From a checkpoint of a small image super-resolution model: batches of 256.
Rows from block 10, named by matrix and row number. Each number is 500 + 40 x the weight over its row's rms, rounded and kept within 0 to 999. All counts start at 0. Numbers have three digits each. After the name is the row's rms in percent of the matrix's.
# short0: shortcut pointwise conv (model.decb.1.0.short.0.weight, 128x256x1x1), inputs 104-155
short0.7 095:538453487509492483482517497501499458479517492498522503507491473458475496479518614579528524555542428407515480439395498609514530515374480521501447570529457568
short0.8 110:507506505503489497507514505473504511500509528498515492506499508504498507384525571571531372465495542516559585492559514474524526461614508541504469393500419494
short0.9 097:497494514507493498495519509492482518513489491511505528496488535471490503502519574479499494482496500494403503455427500494593513571389459536515498573380525525
short0.10 088:483469507485466517489433516491523487510521487494524472491520515459521505561461507486452537396457522543497524481534522437477527569472538579596417404437413605
short0.11 123:502488490491503504498526489505497489521508504524495504509516492497501493428518497491602609555434442533611479541493504436558536608579445475477465454460418545
short0.12 102:501506496505502509519534497499475521507491509497504509491483482504501509544556501456487547533491504462548538502610460516505518563480454472490562573483569508
short0.13 082:475497529505499501499495517488483495515476493455480485467475500495491536423473492537511561414394471481565535536506512499486508497469536398499556536423482387
short0.14 113:491515491494495514492495484470501473475488527500473512487482499516465500541487564447451621464526482497509585470440415489428514432680496512468481462552490436
short0.15 092:501495525519499481508504485526487498477489526519472491487503503516517502445605482525498476447550535512547477479452482552451527493502403484398507540539468593
short0.16 091:477488498528486484514469492492493485475500492497486501494513523475500519407434460528553536499427647468533480518592522464462507547503526512584591468482541534
short0.17 091:513487541488488501519496515494515494477505494520514486511513495505469478572513660465487494512368483453477457483516465581506521488449527514471561506435517530
short0.18 092:500490508488500537476526509511479494491491532506500502489527492525497453522512507491541511486590531550613390447430419480472496582514521461470532497504457460
short0.19 093:517502479473504520511527504508504504490496492496486487486511511537502496503650388499502628601457457556570423484484503476504528473476471499493514618523515549
short0.20 117:487504492505486502489540532501519505513513502515514484501495480507527545463478509596614625434565443500490465522492554533592478414537547447499490544512481509
short0.21 103:510517477509509469482514457514533469471532491456504510510492465496472492586452454480475447422521466504469458489538447455510489558609504545469440502560460523
short0.22 094:525486496515509500508516487513528498476483498502523505476489489492473491476496422404467505553704537447539503468487496484471470565506548517502512486583507420
short0.23 094:508539460466485518492497506510481488501482487496539506470507497509497515414520456525458392496547621510480446520437561520555507539410603451494535541532452505
short0.24 094:515505498492506503488506496518502534500532531487468494520536524484484512519532533519465418600504479528435549477579479492465508479467507514460444531544549518
short0.25 126:507503500500512514531542514499510534551542504537506505527502503498498475450467483527477579329394533466424486602520581625456557486465517506475438513463490467
short0.26 095:505510516498504504515491513515490507482515504498482519512524511518505518603454458543488555570482534525494484495539452400501423543459504519452421474504467439
short0.27 119:512472504490502498509526482507497505512471514496506489524505518492494466487514508489534555472597524574425514486534612427486557382547480576554483530429514506
short0.28 100:515477493476497529456470493527513533510477498538524470495520500501483449542477554485473447482597511521513388451528509398431490611469455594573478522357541541
short0.29 100:496497525483516494527497500525503514495489497518486505496512481477495504490558498536551478440580458484480512547424485537458605513485444563542598520474531466
short0.30 083:497518509477492506484490479486482527527514468546510470492496490484500510519467569500393522572499593474578481507463466524520499551527582517520555477460549461
short0.31 095:525502476496514499504504509504525531478532532494500488475512488524494508478505400515607610445465474579497551561596475468421539492486423441509506535578494495
short0.32 091:506508495511500497507533492478491489510500517496498499521503487523502483455429574541417431479484465570501523588549514470491539443479465546502518521463474526
short0.33 102:506509511496500486513519531497473508526512515506508507508480493512514494436506472522515486472593408447506491529410452592477516454524459493542491521541528505
short0.34 098:526493503519522496510500489495498507509504506521505502493501497513521504498564460563540395612467459516450446456423465551496504498524493465506518544393501496
short0.35 101:527495510513494479499499498488490493512510487514495507520498477517503495505565418575461525464489448379472568475504429454512470462422532405520494429525562552
short0.36 094:514508489497513509484507476487512526511488497525503536505483533485519519514520491582494579581498550556581485506548490455490439465552501523469474490519457463
short0.37 099:516490486508516498497509505498490528483508486524520507495495513526506518520502561450440583393615458443521509600450454432438501458510540474381616590508507427
short0.38 102:466486497492510484497514492479503470503512514495494502499529482508511475593490456451532379432529415580443471521529529449558557595502606530475575497508496474
short0.39 107:514503509483494501501519493529504489524497512532497480484498473491481514453471516422476449540501532453468459407560597508518450486392503417494510531446470476
short0.40 100:541482514495505526523498516498492519531475483532501491493479484523505518509582456464582495483690505502498380472500468421533445566503450480576555524451488563
short0.41 104:490499497494509502497451471515508489494487524485494484514529460513518488451541482393461435579448535470421404510525367415483410489425476394507476485447455456
short0.42 084:484502476488504493501492493502508507510519493460479495485486490518504508555575487414499499564541469437412555483441614475476504391483535431360585509463560543
short0.43 118:514498484505485532507526507510501511515475505499522523507484482542500502507517375521495456459478458500450501588465556502491530504477508481499442512531620545
short0.44 097:504534510512487501539527510478535506475484520444522487507507530515493536552449490423454424512354480622484509481536427493468466471533468550481517557477522507
short0.45 091:509505554503525454510473519490463526479479536505554520559473525529519491470555517573540553521432521471464510479537471527552539490504535611542447530525501448
short0.46 095:540507518468482498491452486540501499491496502547506499484515479479502503538497444550372455535488554511494486446490556495437522507535525594523417478503567444
short0.47 092:503495496504524498506516499504496526492506491468505501520494488530504540487586561548482499476484527520507518529527484533496433554496504504470517527489608465
short0.48 104:496495478515483503504529477510472493515508513504504530490513500508497469494444487533448351503551502515465411440419464447469405418501536468497613441582483442
short0.49 113:508482498492511483480477493493500499496474530515502511497490498496515503467506482538539565459588445456510434484450510523432465330425414569461455494502445474
short0.50 094:464480486500487472516482482476484507501516514504522516502510490501494498484537491501624524519448470559531553486558555460501458493513610431477518555521565507
short0.51 099:523509507512485538489518494453503503489515502534506519511495474523493480519522520558519507529393517497461584458585476559564471538522490494527401510532450408
short0.52 103:508501482491513507500474492510520512504501489517521492505475477524491500480528532502416430513516520497430485459455553430516473527460560327413473541478485541
short0.53 118:495489519497514507497480521503499523500495519504505522498512533505517457508541522348481524435502430503522510547506514395469430361536515520542593516539555501
short0.54 089:491493510493510497482503523491496497507503463488488508503507515498503505448479552435437472425550629446472482470385476576522510438486446528426595428402551533
short0.55 079:498485508473475502517508521519473484521510522531465517477496477453505498459487517520532420461427522449499529565410463387524489575455517344545535431409385510
short0.56 113:499505502474489499502516508482521490491487513503507507497521526495509511487509483496452475476482513386528515474447548513484534494409488523461450492447463496
short0.57 091:492533500495508487490497478467522507505513517494488521501510517515502496469517506393573485503422525485519498544598580488493471565531363531595489503404534486
short0.58 106:503485490502490504511498513520518473513493505525496486509498471519489508566435473471497513430592538517527551635596454446486561598629500527511542555543509470
short0.59 098:494494499515519494530489504491497524507525502488484496517505508540519507630444433500485550466448552517488440512583528508509520576531646512523519569495460504
short0.60 085:484472509497505502507465532531481524538502487528492493527536480531518506397477497455434504542446487468528370531496487515460470488469525557539524399480551555
short0.61 100:494512491476480499510527513479507482517516510484514495487521510508507503523491608503407601617531537534499603518546441439433528556432539585483505546564479489
short0.62 094:502504481472493493503497522532516472504487501488503507483501472509505481383542372506584577479497514468445600554554494510543535469524557491487377479500476443
short0.63 096:502501511485488506497486505482491517481500486490493498508486530522477499477423461553495475606607527535572573534521509521525521602555561568477534530576472441
short0.64 103:452487503505489512512487490480499517494512514481485495486502502479472519378519470542545448522451448484438504561524569438506504499446450494589536490463478475
short0.65 111:511514498515499515514569485510514510513498516533487511489471501520495499590507523491608446525512562409458610439528478507509526564429494487536437417465522558
short0.66 097:536487501505523479482520505535485543472483492471519521534529515527512499517486393462502441500446405475458681488506446523508620487439523465489485549485484568
short0.67 096:505487482475485529479506461496497500478483487516506499487494470540479459485439557405510527563462494512559520476539516550477546533533494629559462355428566395
short0.68 093:518483504475502503511502525507532492501511531489494483520504501512484493429502435559553618542532455477442474448473505475523512405447524511558514542611573534
short0.69 080:455511534491467497478435486483485493505479464518473525501511519478471508500429517518559531420488550453424482443463533425464599542442584491658448457494499533
short0.70 102:505479510504518507487508481497472526482506505485501496509526501497496518633507451501436594430569442434530489588463460542456462469542436556476492566664558459
short0.71 102:509478480476480472482494464502528503503503527478526511484546487538505481467446426506532516427552515444562595537461580551526598422482364561588621531448503526
short0.72 093:514487507482498474496490499549492475501517493520467512483524486486456485537589460534470527562478663524382562397539506475465513463508507438514491495357538514
short0.73 085:514484517488492504502530502512497522499470463507483490502483470482476518482442437633490376421484393540552441471495452510538558518456471514468486480601461522
short0.74 121:504497506500525504504477513494485493500529515486514506481514519488498484460478522605650487442350466504425447447520453584479478476469440457579485556524486517
short0.75 107:541458467512505507490478473484511488490505511500496492487526480463489503600442551416469452456575540505578389469444536511504551469464465579483521494476523554
short0.76 102:503500487488494531483453504518489501508538560531483498504539461514495481475520498547468416523556616518477489492524527399534564467455573549487519534503413526
short0.77 078:500492496515485514501532470479511506473484477514510492485499482533484499490539475605414601505456403521518604466473436502495559502498492515534500510573447517
short0.78 107:499514488474497523488492510486519480513525521496530515494485494485501486567498450413595544464600492546539485526463570500496482417488466586446500467504456640
short0.79 124:537497494524522499496520515492515490512499495524490516487488491502486534464447439415511513569500562543540457388561591582489514547491456529447490467555449472
short0.80 106:513511480491481519490510476507501500512508498504508487514506513532510521513440453431470587398527553502504461482553600544522485496488498458477353572564502489
short0.81 093:502530512491511491489480481503505519499481513509497506514468467498488495515355545528514610446520509605698452532569524405453478511560515479562546560457503526
short0.82 104:494493498493490520480506517491520500490499517527484493513506503506516501420457537492482543457489500623405506499560541451535465546447617504483446504550566553
short0.83 107:517499486477505481479496486506478521500519519520509424518535518505546493517519533539525487507432609443582491473408516515489557472611550506512636505470492570
short0.84 084:483519494507509482494487491502512521478490514471471495509538523499511496489563499493506526442444464491449618577495389478545516400498494537558490529545509474
short0.85 097:517516497498496517469501505527508543549482517506505498503548493534520486500581423534492481613478414406502519470538544492463545536466555510505515492603457542
short0.86 091:496497483510506514507506479509503494496484485481535519480505493512502502514519565528508628436541562517547477537508413545562460540507493524498500534466545574
short0.87 100:489529515482478473510512516475493498492527497497503547504476503490499512564489488494467405506577473551413476566518476433482556540448508409479506415504482470
short0.88 104:492489494492490497498524511509499503530503497497492489522498483504500496582558467471493418449510551482482462467534443493442531398454479492522483461539547468
short0.89 116:501522510498522505503496505479496476511528510499509499487503479511490501458554460483512460541546412436497610431471476585405536446485427457460561499542517461
short0.90 090:512516510489516481519490487472496504495488503487518537530513496475497493466479579521583530469393580445451456525484580463491418475457481518475429456438459470
short0.91 097:505519495484489480495529520503491488507501533486485525502501495476486478539482527560525530575590459478563505517480505583556508628487522462528619507486489497
short0.92 099:507509505524506504503463481512483485526503514517480505490527466490500479580459576463440542510398578550568514574575489465482477472424469454519495463440546506
short0.93 085:522479517505530512494509521504531517509525537520462482505522486522481541488496511513589471530556548487459525568574473514530548461419542473475527450520491457
short0.94 113:507506493508467501484497485505506494497506488511499479510510499501494492458412592538501545475454580443555445377476448530522500477522426471541441533511450472
short0.95 088:486532507510499506505514487503479497492494518479505474501530508505508486457521457539444586574480534485581491499560576518537492540490502448535382461641446496
short0.96 093:506495458500495542521500495504478564513480505477449473481492533566517517547543486479488502493454470577637471589520476385520500461560423470607571539507431465
short0.97 107:536488494516483515499518497515505489501520499495516481489522486510496487482510612576561464398560499436476506520450444573498534521605477543562534567520528541
short0.98 096:535492509526499474491498524494532479504497488496550520524507543521483428495448645462532525462515472489429524507496507422531522419523448462479501386504419536
short0.99 090:505496498512491499516523498502494505500494504483484506497521507508508521445528599412458529612700607573492508467427449492530462472554576576461478513406486590
short0.100 107:488456518530509498504500508522510503545521476524524518518540462509532487524522539481467510530496509518457493402548462430465506495511536502462528569482520402
short0.101 103:493496502513519493489476467544513486516477507536504525536513480537510518457484414559579474479429461393497524491600461446502508530476481465584516423533548490
short0.102 106:479503508509514500514463485514494510481504525483495491500539511518524491391478492449602429604499482570486480487559538597498579522652456539529473577419462538
short0.103 090:467516520533472487522460491520471473519520498487466487519525517472515454547563519471479484437550533504397466514606416599445443498534513481509453436600585426
short0.104 107:514513489486516479475529523529508493488491522487508522504500539514492493420534564519542547568533503486476474500450381520499490516511569580480527470475590535
short0.105 111:499524490493512497498536503461518499545521514525521499507502516542511538501545416514463538519530558494515555437465487460549473514559495626463439452546502463
short0.106 089:488489494512499503507507517479471507483506496506535495506455484509499508537501513485538579591523612514492442527470516480465493474503426556550511530459449476
short0.107 109:499499481499517497502492518508508528503578516510482493498569504499484496512525506436470531514647515500472538539377554551467539519512472488483458513487553565
short0.108 117:512485500504481507490482518471506507500517500519528521479500530464484498480506498485594579409482518484483458584443504561453522430475528558508577420515536489
short0.109 088:502513476459492497502488462496536504506494476510517498505489489484483499597500511544486339495550476516526497529419517536528480406576468518510449581635548542
short0.110 109:463549492502503518540483499484486494492498533513498506491495519507491510474485514535591461483522514426522484422531485418479449432502495489527467580589543516
short0.111 080:506504536482509489482452491506508501489511487500477491497492510485512512507525540539419539538534456458462539403581498554563469549493522461498510607510541450
short0.112 116:506496503517488518521488526511578504504490500474505457513489466527507533487590520497546477476585551427525576460506515407580497517443423459510491441552582541
short0.113 079:511499469473516533485478500511512503522535505484531484502505502528492488533537543439625624481497445571471501474510464474456464495415469457487452441492475475
short0.114 083:505483533503497463490543481461514513465490526489503507508492475484493537451572530450402513608611528491478485593502473574458635557461571504408524543507455508
short0.115 072:504497518520526492496451502518484463514479510508432528474520515482508511502430444476557403478534480542509566488479483517475549443477418505498561494549405496
short0.116 130:481488505492508484497562496510518489536501509552490519505507497510480492522532494478372487445478538483519595413437494510484571510544410512515420448468496492
short0.117 112:507485513503491494524489514502485461496489482540529504523507489491519527479595507431355419506575559545551482533488468438480500561541443572483410545510496425
short0.118 116:503483508513507488510491484515476474488474524521518502507498509492511476427552484586611432502402461474536493482520498603535393581396463457582415448532518487