A small image super-resolution model, trained from scratch: 2.8M parameters, 155796 training examples.
Rows from block 4, named by matrix and row number. Each number is 50 + 15 x the weight over the matrix's rms, rounded and kept within 0 to 99. All counts start at 0.
# convs1: 3x3 conv (model.enc.2.0.convs.1.weight, 96x96x3x3), inputs 42-55, a 3x3 kernel for each
convs1.9:48 58 39 65 61 48 62 70 44 77 63 75 57 65 64 42 74 51 57 54 41 55 46 58 56 39 42 41 40 36 38 46 37 45 45 24 54 52 50 54 75 56 54 60 52 54 40 52 61 61 71 57 45 48 63 55 47 65 71 72 48 64 61 43 60 51 43 51 49 65 54 48 44 45 45 34 45 81 49 34 59 30 39 60 29 64 52 40 38 38 55 36 44 46 11 22 34 14 20 31 27 35 41 45 30 38 68 37 42 52 49 62 57 53 57 60 60 52 47 47 53 42 43 50 42 51
convs1.10:53 45 54 42 50 34 53 51 47 49 34 40 52 35 37 53 26 44 59 47 36 27 55 51 41 63 47 32 37 60 59 74 63 68 70 64 59 69 73 81 59 45 90 68 55 39 00 73 10 38 21 34 00 52 39 55 49 54 53 43 41 35 38 43 58 45 37 84 38 64 56 20 49 60 61 60 80 33 93 63 57 34 09 49 38 62 35 53 30 31 40 23 34 37 22 20 38 25 25 38 31 32 51 49 38 47 70 54 56 34 40 25 28 54 54 29 20 42 33 45 26 29 64 46 50 54
convs1.11:55 52 43 65 46 54 51 57 78 38 63 42 50 67 56 32 46 24 47 31 42 55 61 49 55 45 33 51 39 41 31 32 39 55 47 54 44 26 54 48 70 31 58 50 52 55 34 63 46 55 57 63 41 48 56 37 49 38 65 56 51 53 52 37 41 51 40 51 52 50 54 60 62 27 59 52 99 53 60 56 50 45 27 62 22 70 62 56 95 53 46 34 28 20 00 44 28 45 53 45 36 38 48 30 54 69 70 75 58 56 71 55 23 47 56 55 74 62 45 48 36 54 50 61 59 54
convs1.12:55 45 79 48 36 54 52 48 55 71 55 51 81 52 25 57 49 56 87 94 79 59 80 38 62 86 63 73 80 71 69 50 54 57 88 55 54 58 36 35 57 23 61 66 49 69 45 49 35 24 54 66 43 44 57 53 30 42 47 53 47 45 30 57 43 71 51 39 45 47 47 56 73 47 68 60 54 50 27 69 49 40 35 37 29 41 26 52 44 41 41 51 33 43 46 51 45 59 61 47 32 37 57 17 25 39 22 23 18 29 51 28 44 47 72 65 35 42 40 44 69 72 67 59 56 43
convs1.13:55 37 49 50 45 57 47 69 77 56 63 61 39 63 64 31 32 55 35 35 54 49 36 52 66 65 41 45 55 52 28 49 34 29 78 76 56 63 25 40 58 51 31 47 39 46 54 47 54 52 41 52 46 27 44 53 44 55 67 35 52 81 59 41 48 43 35 53 37 55 66 41 70 53 75 71 90 46 70 66 56 39 50 20 39 49 65 34 70 56 27 28 61 35 42 61 86 56 76 26 55 30 55 63 21 25 67 46 30 33 41 21 33 09 72 66 53 40 45 37 45 53 47 40 56 51
convs1.14:92 70 75 37 40 42 74 75 89 65 27 49 43 41 54 58 48 29 57 45 42 41 47 23 41 28 34 43 36 41 54 38 22 19 46 57 47 67 50 40 51 54 60 43 39 62 71 37 49 36 51 39 20 38 45 60 54 32 52 47 56 61 25 52 58 57 56 55 47 47 37 32 66 59 53 46 67 29 45 55 48 41 44 72 47 36 47 46 58 59 47 67 57 49 50 57 72 59 77 56 27 51 63 41 49 68 53 56 51 47 60 80 45 99 37 68 59 45 47 49 54 57 62 46 39 44
convs1.15:51 68 06 55 64 23 45 44 57 44 63 41 33 41 33 50 35 60 47 53 51 34 29 60 29 60 36 51 29 34 68 50 34 45 11 63 53 43 36 52 46 41 40 51 41 67 06 58 46 39 43 34 84 71 46 54 48 40 57 54 44 53 40 56 40 59 53 47 38 65 70 45 46 35 54 60 59 59 44 82 81 64 38 44 46 46 57 44 69 46 46 42 43 56 29 36 34 79 45 40 43 37 48 55 60 52 24 69 58 52 51 48 49 45 40 41 28 58 46 39 41 36 73 32 42 50
convs1.16:49 49 52 42 57 57 51 31 43 62 63 48 73 80 78 38 53 46 35 50 44 62 45 65 44 68 37 41 34 59 42 43 58 17 37 33 60 71 52 61 60 71 61 63 48 38 36 53 43 47 55 67 34 49 29 47 48 68 66 70 75 53 47 42 39 33 54 55 43 48 46 33 42 22 44 40 18 35 44 44 45 47 55 47 25 60 58 40 57 60 58 60 41 39 64 37 19 28 30 49 50 43 78 71 62 56 59 45 56 66 89 70 38 71 59 39 41 28 75 68 60 81 51 40 67 51
convs1.17:75 30 56 67 46 31 69 57 26 56 52 36 54 36 57 45 64 36 52 67 36 46 58 54 48 55 55 59 53 42 44 58 75 41 35 40 59 81 63 52 43 43 54 53 52 58 70 42 79 59 45 78 32 63 56 45 43 33 40 47 38 26 48 39 34 45 36 65 46 23 29 40 62 59 50 47 72 48 52 73 51 40 79 34 25 43 68 29 24 63 41 57 65 44 45 34 62 64 52 49 31 58 47 38 48 47 47 55 30 51 48 59 45 24 49 54 34 30 58 40 56 51 46 61 50 39
convs1.18:40 68 36 58 65 50 87 75 56 42 50 57 50 44 29 43 48 49 49 41 64 49 47 58 34 27 38 49 44 62 62 89 44 61 55 37 35 53 62 46 83 41 60 55 44 54 42 61 61 46 47 50 57 50 43 53 60 72 51 49 55 57 53 39 45 64 35 37 51 47 55 50 43 48 60 60 74 86 45 38 42 48 30 44 41 40 53 49 68 50 64 42 50 28 43 39 34 36 45 58 61 66 30 50 34 63 58 48 46 73 75 53 99 45 40 32 56 58 50 55 58 66 61 69 47 64
convs1.19:60 62 38 67 60 61 35 51 60 51 46 56 36 22 80 32 44 37 26 43 44 40 37 55 47 32 27 34 35 62 27 72 81 55 55 57 54 76 67 40 67 40 37 28 49 72 47 36 71 45 50 58 40 60 23 58 43 37 58 43 50 40 51 37 41 35 45 51 43 52 36 59 37 50 47 38 91 72 40 65 43 45 44 43 27 29 49 45 56 34 36 36 40 50 25 60 43 09 42 52 50 41 31 60 50 44 55 53 64 64 57 61 82 80 36 37 43 58 69 52 57 74 42 44 51 52
convs1.20:44 44 53 51 87 64 75 76 54 60 46 41 46 44 46 73 45 49 56 42 34 50 46 37 27 49 46 33 39 45 33 45 41 41 35 39 45 66 51 38 67 42 60 41 25 69 45 48 42 82 63 66 67 46 58 53 41 54 55 43 48 65 49 58 55 59 34 55 42 57 36 41 58 59 35 59 90 64 60 69 46 47 44 35 36 15 33 59 50 46 48 47 45 52 27 27 30 42 48 46 40 71 34 42 32 53 62 47 71 63 74 55 96 46 28 30 34 63 44 70 65 66 66 37 30 55
convs1.21:53 42 35 56 43 44 61 79 67 36 61 37 46 76 50 45 79 61 58 51 53 53 55 46 48 58 49 59 49 41 47 49 42 50 42 58 57 44 46 50 55 41 30 48 60 64 53 24 64 48 32 49 25 37 48 37 41 62 58 51 51 45 54 59 63 64 50 55 46 48 57 66 51 55 65 46 75 35 52 32 41 40 56 37 66 68 47 53 72 38 63 54 55 50 94 85 41 68 53 40 52 43 46 55 29 59 55 36 62 53 47 30 64 55 61 59 69 48 42 42 58 55 40 36 42 42
convs1.22:36 42 40 49 73 60 37 42 55 65 67 48 53 52 46 55 33 51 61 56 33 71 40 43 49 49 51 48 66 65 68 99 47 67 63 76 59 62 62 59 70 75 61 56 74 36 39 47 31 51 45 50 45 54 55 49 64 71 46 43 48 32 52 47 39 52 68 37 43 42 37 41 59 46 44 90 99 60 77 35 66 37 35 53 35 41 48 55 47 62 45 35 47 27 00 30 54 45 41 45 25 41 46 68 32 39 40 56 55 90 65 55 99 35 46 38 66 45 62 52 57 90 52 44 63 64
convs1.23:52 36 40 64 60 65 70 68 39 47 25 39 40 30 27 41 32 17 17 41 31 31 30 35 30 24 36 52 76 62 73 65 78 66 80 71 57 47 61 43 52 52 43 54 61 43 46 66 56 47 49 35 50 39 59 48 39 47 33 46 47 39 44 42 55 41 39 28 38 45 34 38 62 94 60 51 64 44 54 87 44 45 28 39 39 12 29 34 06 15 57 56 54 40 61 48 43 50 50 39 54 51 33 36 57 63 74 49 60 56 59 62 48 35 41 49 72 52 56 57 60 55 45 40 45 51
convs1.24:50 21 29 47 69 56 46 55 61 36 36 32 39 40 42 42 40 49 64 56 16 73 99 59 59 58 42 54 62 67 42 47 38 51 47 65 54 49 65 74 44 36 48 66 53 48 51 40 57 50 52 52 49 40 32 46 44 47 30 45 44 47 36 46 50 56 73 76 72 46 64 48 58 52 40 82 80 51 52 48 46 45 34 50 46 83 72 31 45 35 73 74 60 71 58 73 68 96 63 71 59 79 52 40 45 65 45 41 57 67 44 37 83 66 29 50 57 43 46 38 27 50 53 33 54 44
convs1.25:71 68 52 51 45 44 36 49 62 72 44 50 46 42 26 51 65 56 55 35 39 57 57 80 24 45 36 51 62 44 34 30 38 61 57 53 18 36 56 44 49 31 48 54 61 56 68 56 32 35 46 56 43 65 44 70 60 33 38 40 28 32 45 67 62 54 88 74 64 49 41 44 39 48 30 44 68 48 32 53 37 44 45 35 27 51 23 51 36 56 41 51 48 39 46 28 29 51 57 35 44 58 42 26 60 60 79 68 53 51 57 33 23 32 73 54 87 39 33 34 22 48 42 40 42 36
convs1.26:59 53 27 38 57 20 53 55 26 52 57 68 65 39 38 70 77 34 51 61 29 23 37 25 43 38 40 64 57 68 46 39 65 69 49 69 51 43 72 68 66 45 52 48 47 45 61 45 49 39 25 25 66 35 45 71 49 60 70 43 50 48 37 42 59 37 64 49 39 20 60 54 62 75 59 60 73 56 67 60 59 37 39 51 42 51 42 39 38 32 60 62 27 33 17 05 22 37 60 38 41 63 69 49 65 53 38 21 89 52 33 72 30 47 30 28 48 53 53 62 61 49 35 44 56 57
convs1.27:70 36 21 74 39 52 35 54 45 44 32 45 56 85 56 65 59 51 64 41 40 36 73 31 44 65 55 57 47 58 32 49 52 47 51 65 42 62 66 60 15 22 72 51 37 44 65 43 41 66 41 68 16 36 38 42 40 56 78 56 46 49 53 45 59 51 39 06 45 63 61 70 44 38 60 51 59 45 38 59 75 27 58 49 31 81 44 51 54 30 44 23 48 71 20 23 41 45 39 39 28 45 76 73 54 56 61 78 39 55 73 74 66 43 46 55 27 52 47 66 54 34 58 57 53 38
convs1.28:46 51 31 53 55 50 42 18 18 60 51 52 58 96 59 66 44 45 40 65 52 47 45 84 66 79 36 68 65 64 63 53 50 68 72 46 46 41 49 49 45 64 61 58 42 31 24 61 75 84 47 43 32 35 52 45 53 36 87 44 58 41 50 51 68 58 50 43 58 39 43 70 49 23 45 51 58 54 58 43 55 50 45 53 46 85 57 53 71 75 08 39 52 47 04 42 44 23 28 40 41 45 47 61 46 58 31 33 53 60 50 45 41 77 70 59 23 51 58 57 59 36 80 32 54 51
convs1.29:27 41 44 46 37 41 26 46 49 52 43 43 70 51 53 73 44 51 57 51 71 44 45 66 60 67 34 59 48 56 52 36 52 36 45 57 66 38 51 51 63 63 27 43 57 45 25 53 39 25 48 39 41 52 51 34 65 43 35 38 42 53 70 62 49 59 58 58 65 44 71 58 61 24 53 53 37 66 66 46 73 46 22 58 63 37 53 46 43 70 41 63 42 17 16 55 37 32 54 38 60 57 49 29 52 36 17 53 52 66 52 57 36 42 33 37 53 48 59 45 66 64 52 53 35 39
convs1.30:53 62 41 49 55 44 61 68 75 34 43 50 77 45 51 29 17 42 60 51 66 55 45 57 64 56 65 30 48 42 06 37 18 45 58 40 58 45 49 69 62 54 44 54 48 32 54 26 40 48 40 32 33 35 40 36 58 37 34 41 29 43 58 51 48 52 44 53 75 54 22 38 52 70 48 52 80 54 61 63 64 25 25 33 58 43 33 41 22 53 55 24 50 28 57 32 46 69 62 50 47 27 35 35 36 39 46 49 77 73 67 70 82 50 39 67 45 33 58 28 53 54 65 54 46 76
convs1.31:64 55 72 72 81 36 62 69 97 51 59 29 53 42 43 42 55 62 40 62 57 57 82 73 63 60 33 43 56 47 80 53 64 33 56 62 42 51 36 69 48 66 50 59 51 26 57 32 50 67 23 46 25 48 48 58 44 55 63 54 40 60 55 55 65 55 67 49 59 50 51 42 59 76 58 66 58 47 56 60 57 70 62 23 58 58 37 51 62 51 43 60 51 50 69 81 55 37 36 52 43 42 58 28 16 49 51 81 80 53 69 45 63 58 62 50 55 26 37 48 36 60 34 52 32 33
convs1.32:43 70 68 52 71 71 62 41 45 58 49 33 67 46 40 43 29 67 60 72 53 40 39 54 47 51 57 51 52 46 36 39 28 37 37 44 61 55 49 54 57 78 30 60 53 54 53 62 57 65 50 67 56 48 42 50 47 53 46 35 56 28 51 67 74 70 48 51 52 53 58 69 70 47 67 48 50 50 51 53 59 58 25 36 43 40 48 41 43 69 38 22 32 42 46 40 59 36 36 58 62 65 68 76 51 24 45 44 18 29 49 40 35 53 62 63 19 21 49 65 51 31 53 43 30 47
convs1.33:59 67 71 38 85 41 71 75 55 49 71 68 49 36 62 52 40 41 61 61 56 28 47 68 55 50 69 63 28 50 47 37 67 53 41 35 58 61 42 50 56 53 65 61 58 39 32 65 49 78 99 48 56 47 64 60 66 51 37 54 34 33 25 77 44 49 44 47 57 38 34 38 84 70 68 72 76 91 65 55 69 46 71 88 21 46 71 57 23 34 51 48 47 48 63 79 53 50 64 51 54 65 40 45 55 40 47 31 59 51 37 60 38 72 51 55 36 57 49 61 34 57 69 50 32 51
convs1.34:39 65 52 49 57 50 52 39 32 49 48 50 64 26 52 33 38 39 58 48 69 59 51 57 53 63 57 45 38 44 24 43 30 30 21 30 50 60 42 54 81 43 56 56 41 46 61 66 49 52 41 51 53 51 44 41 49 32 23 41 48 40 32 33 43 55 41 44 54 61 56 53 51 57 59 35 61 33 52 42 43 56 45 46 36 24 51 38 41 31 52 61 57 65 92 59 53 61 57 33 52 36 45 75 63 29 61 55 71 43 58 59 40 44 46 40 46 62 34 59 65 54 45 45 50 51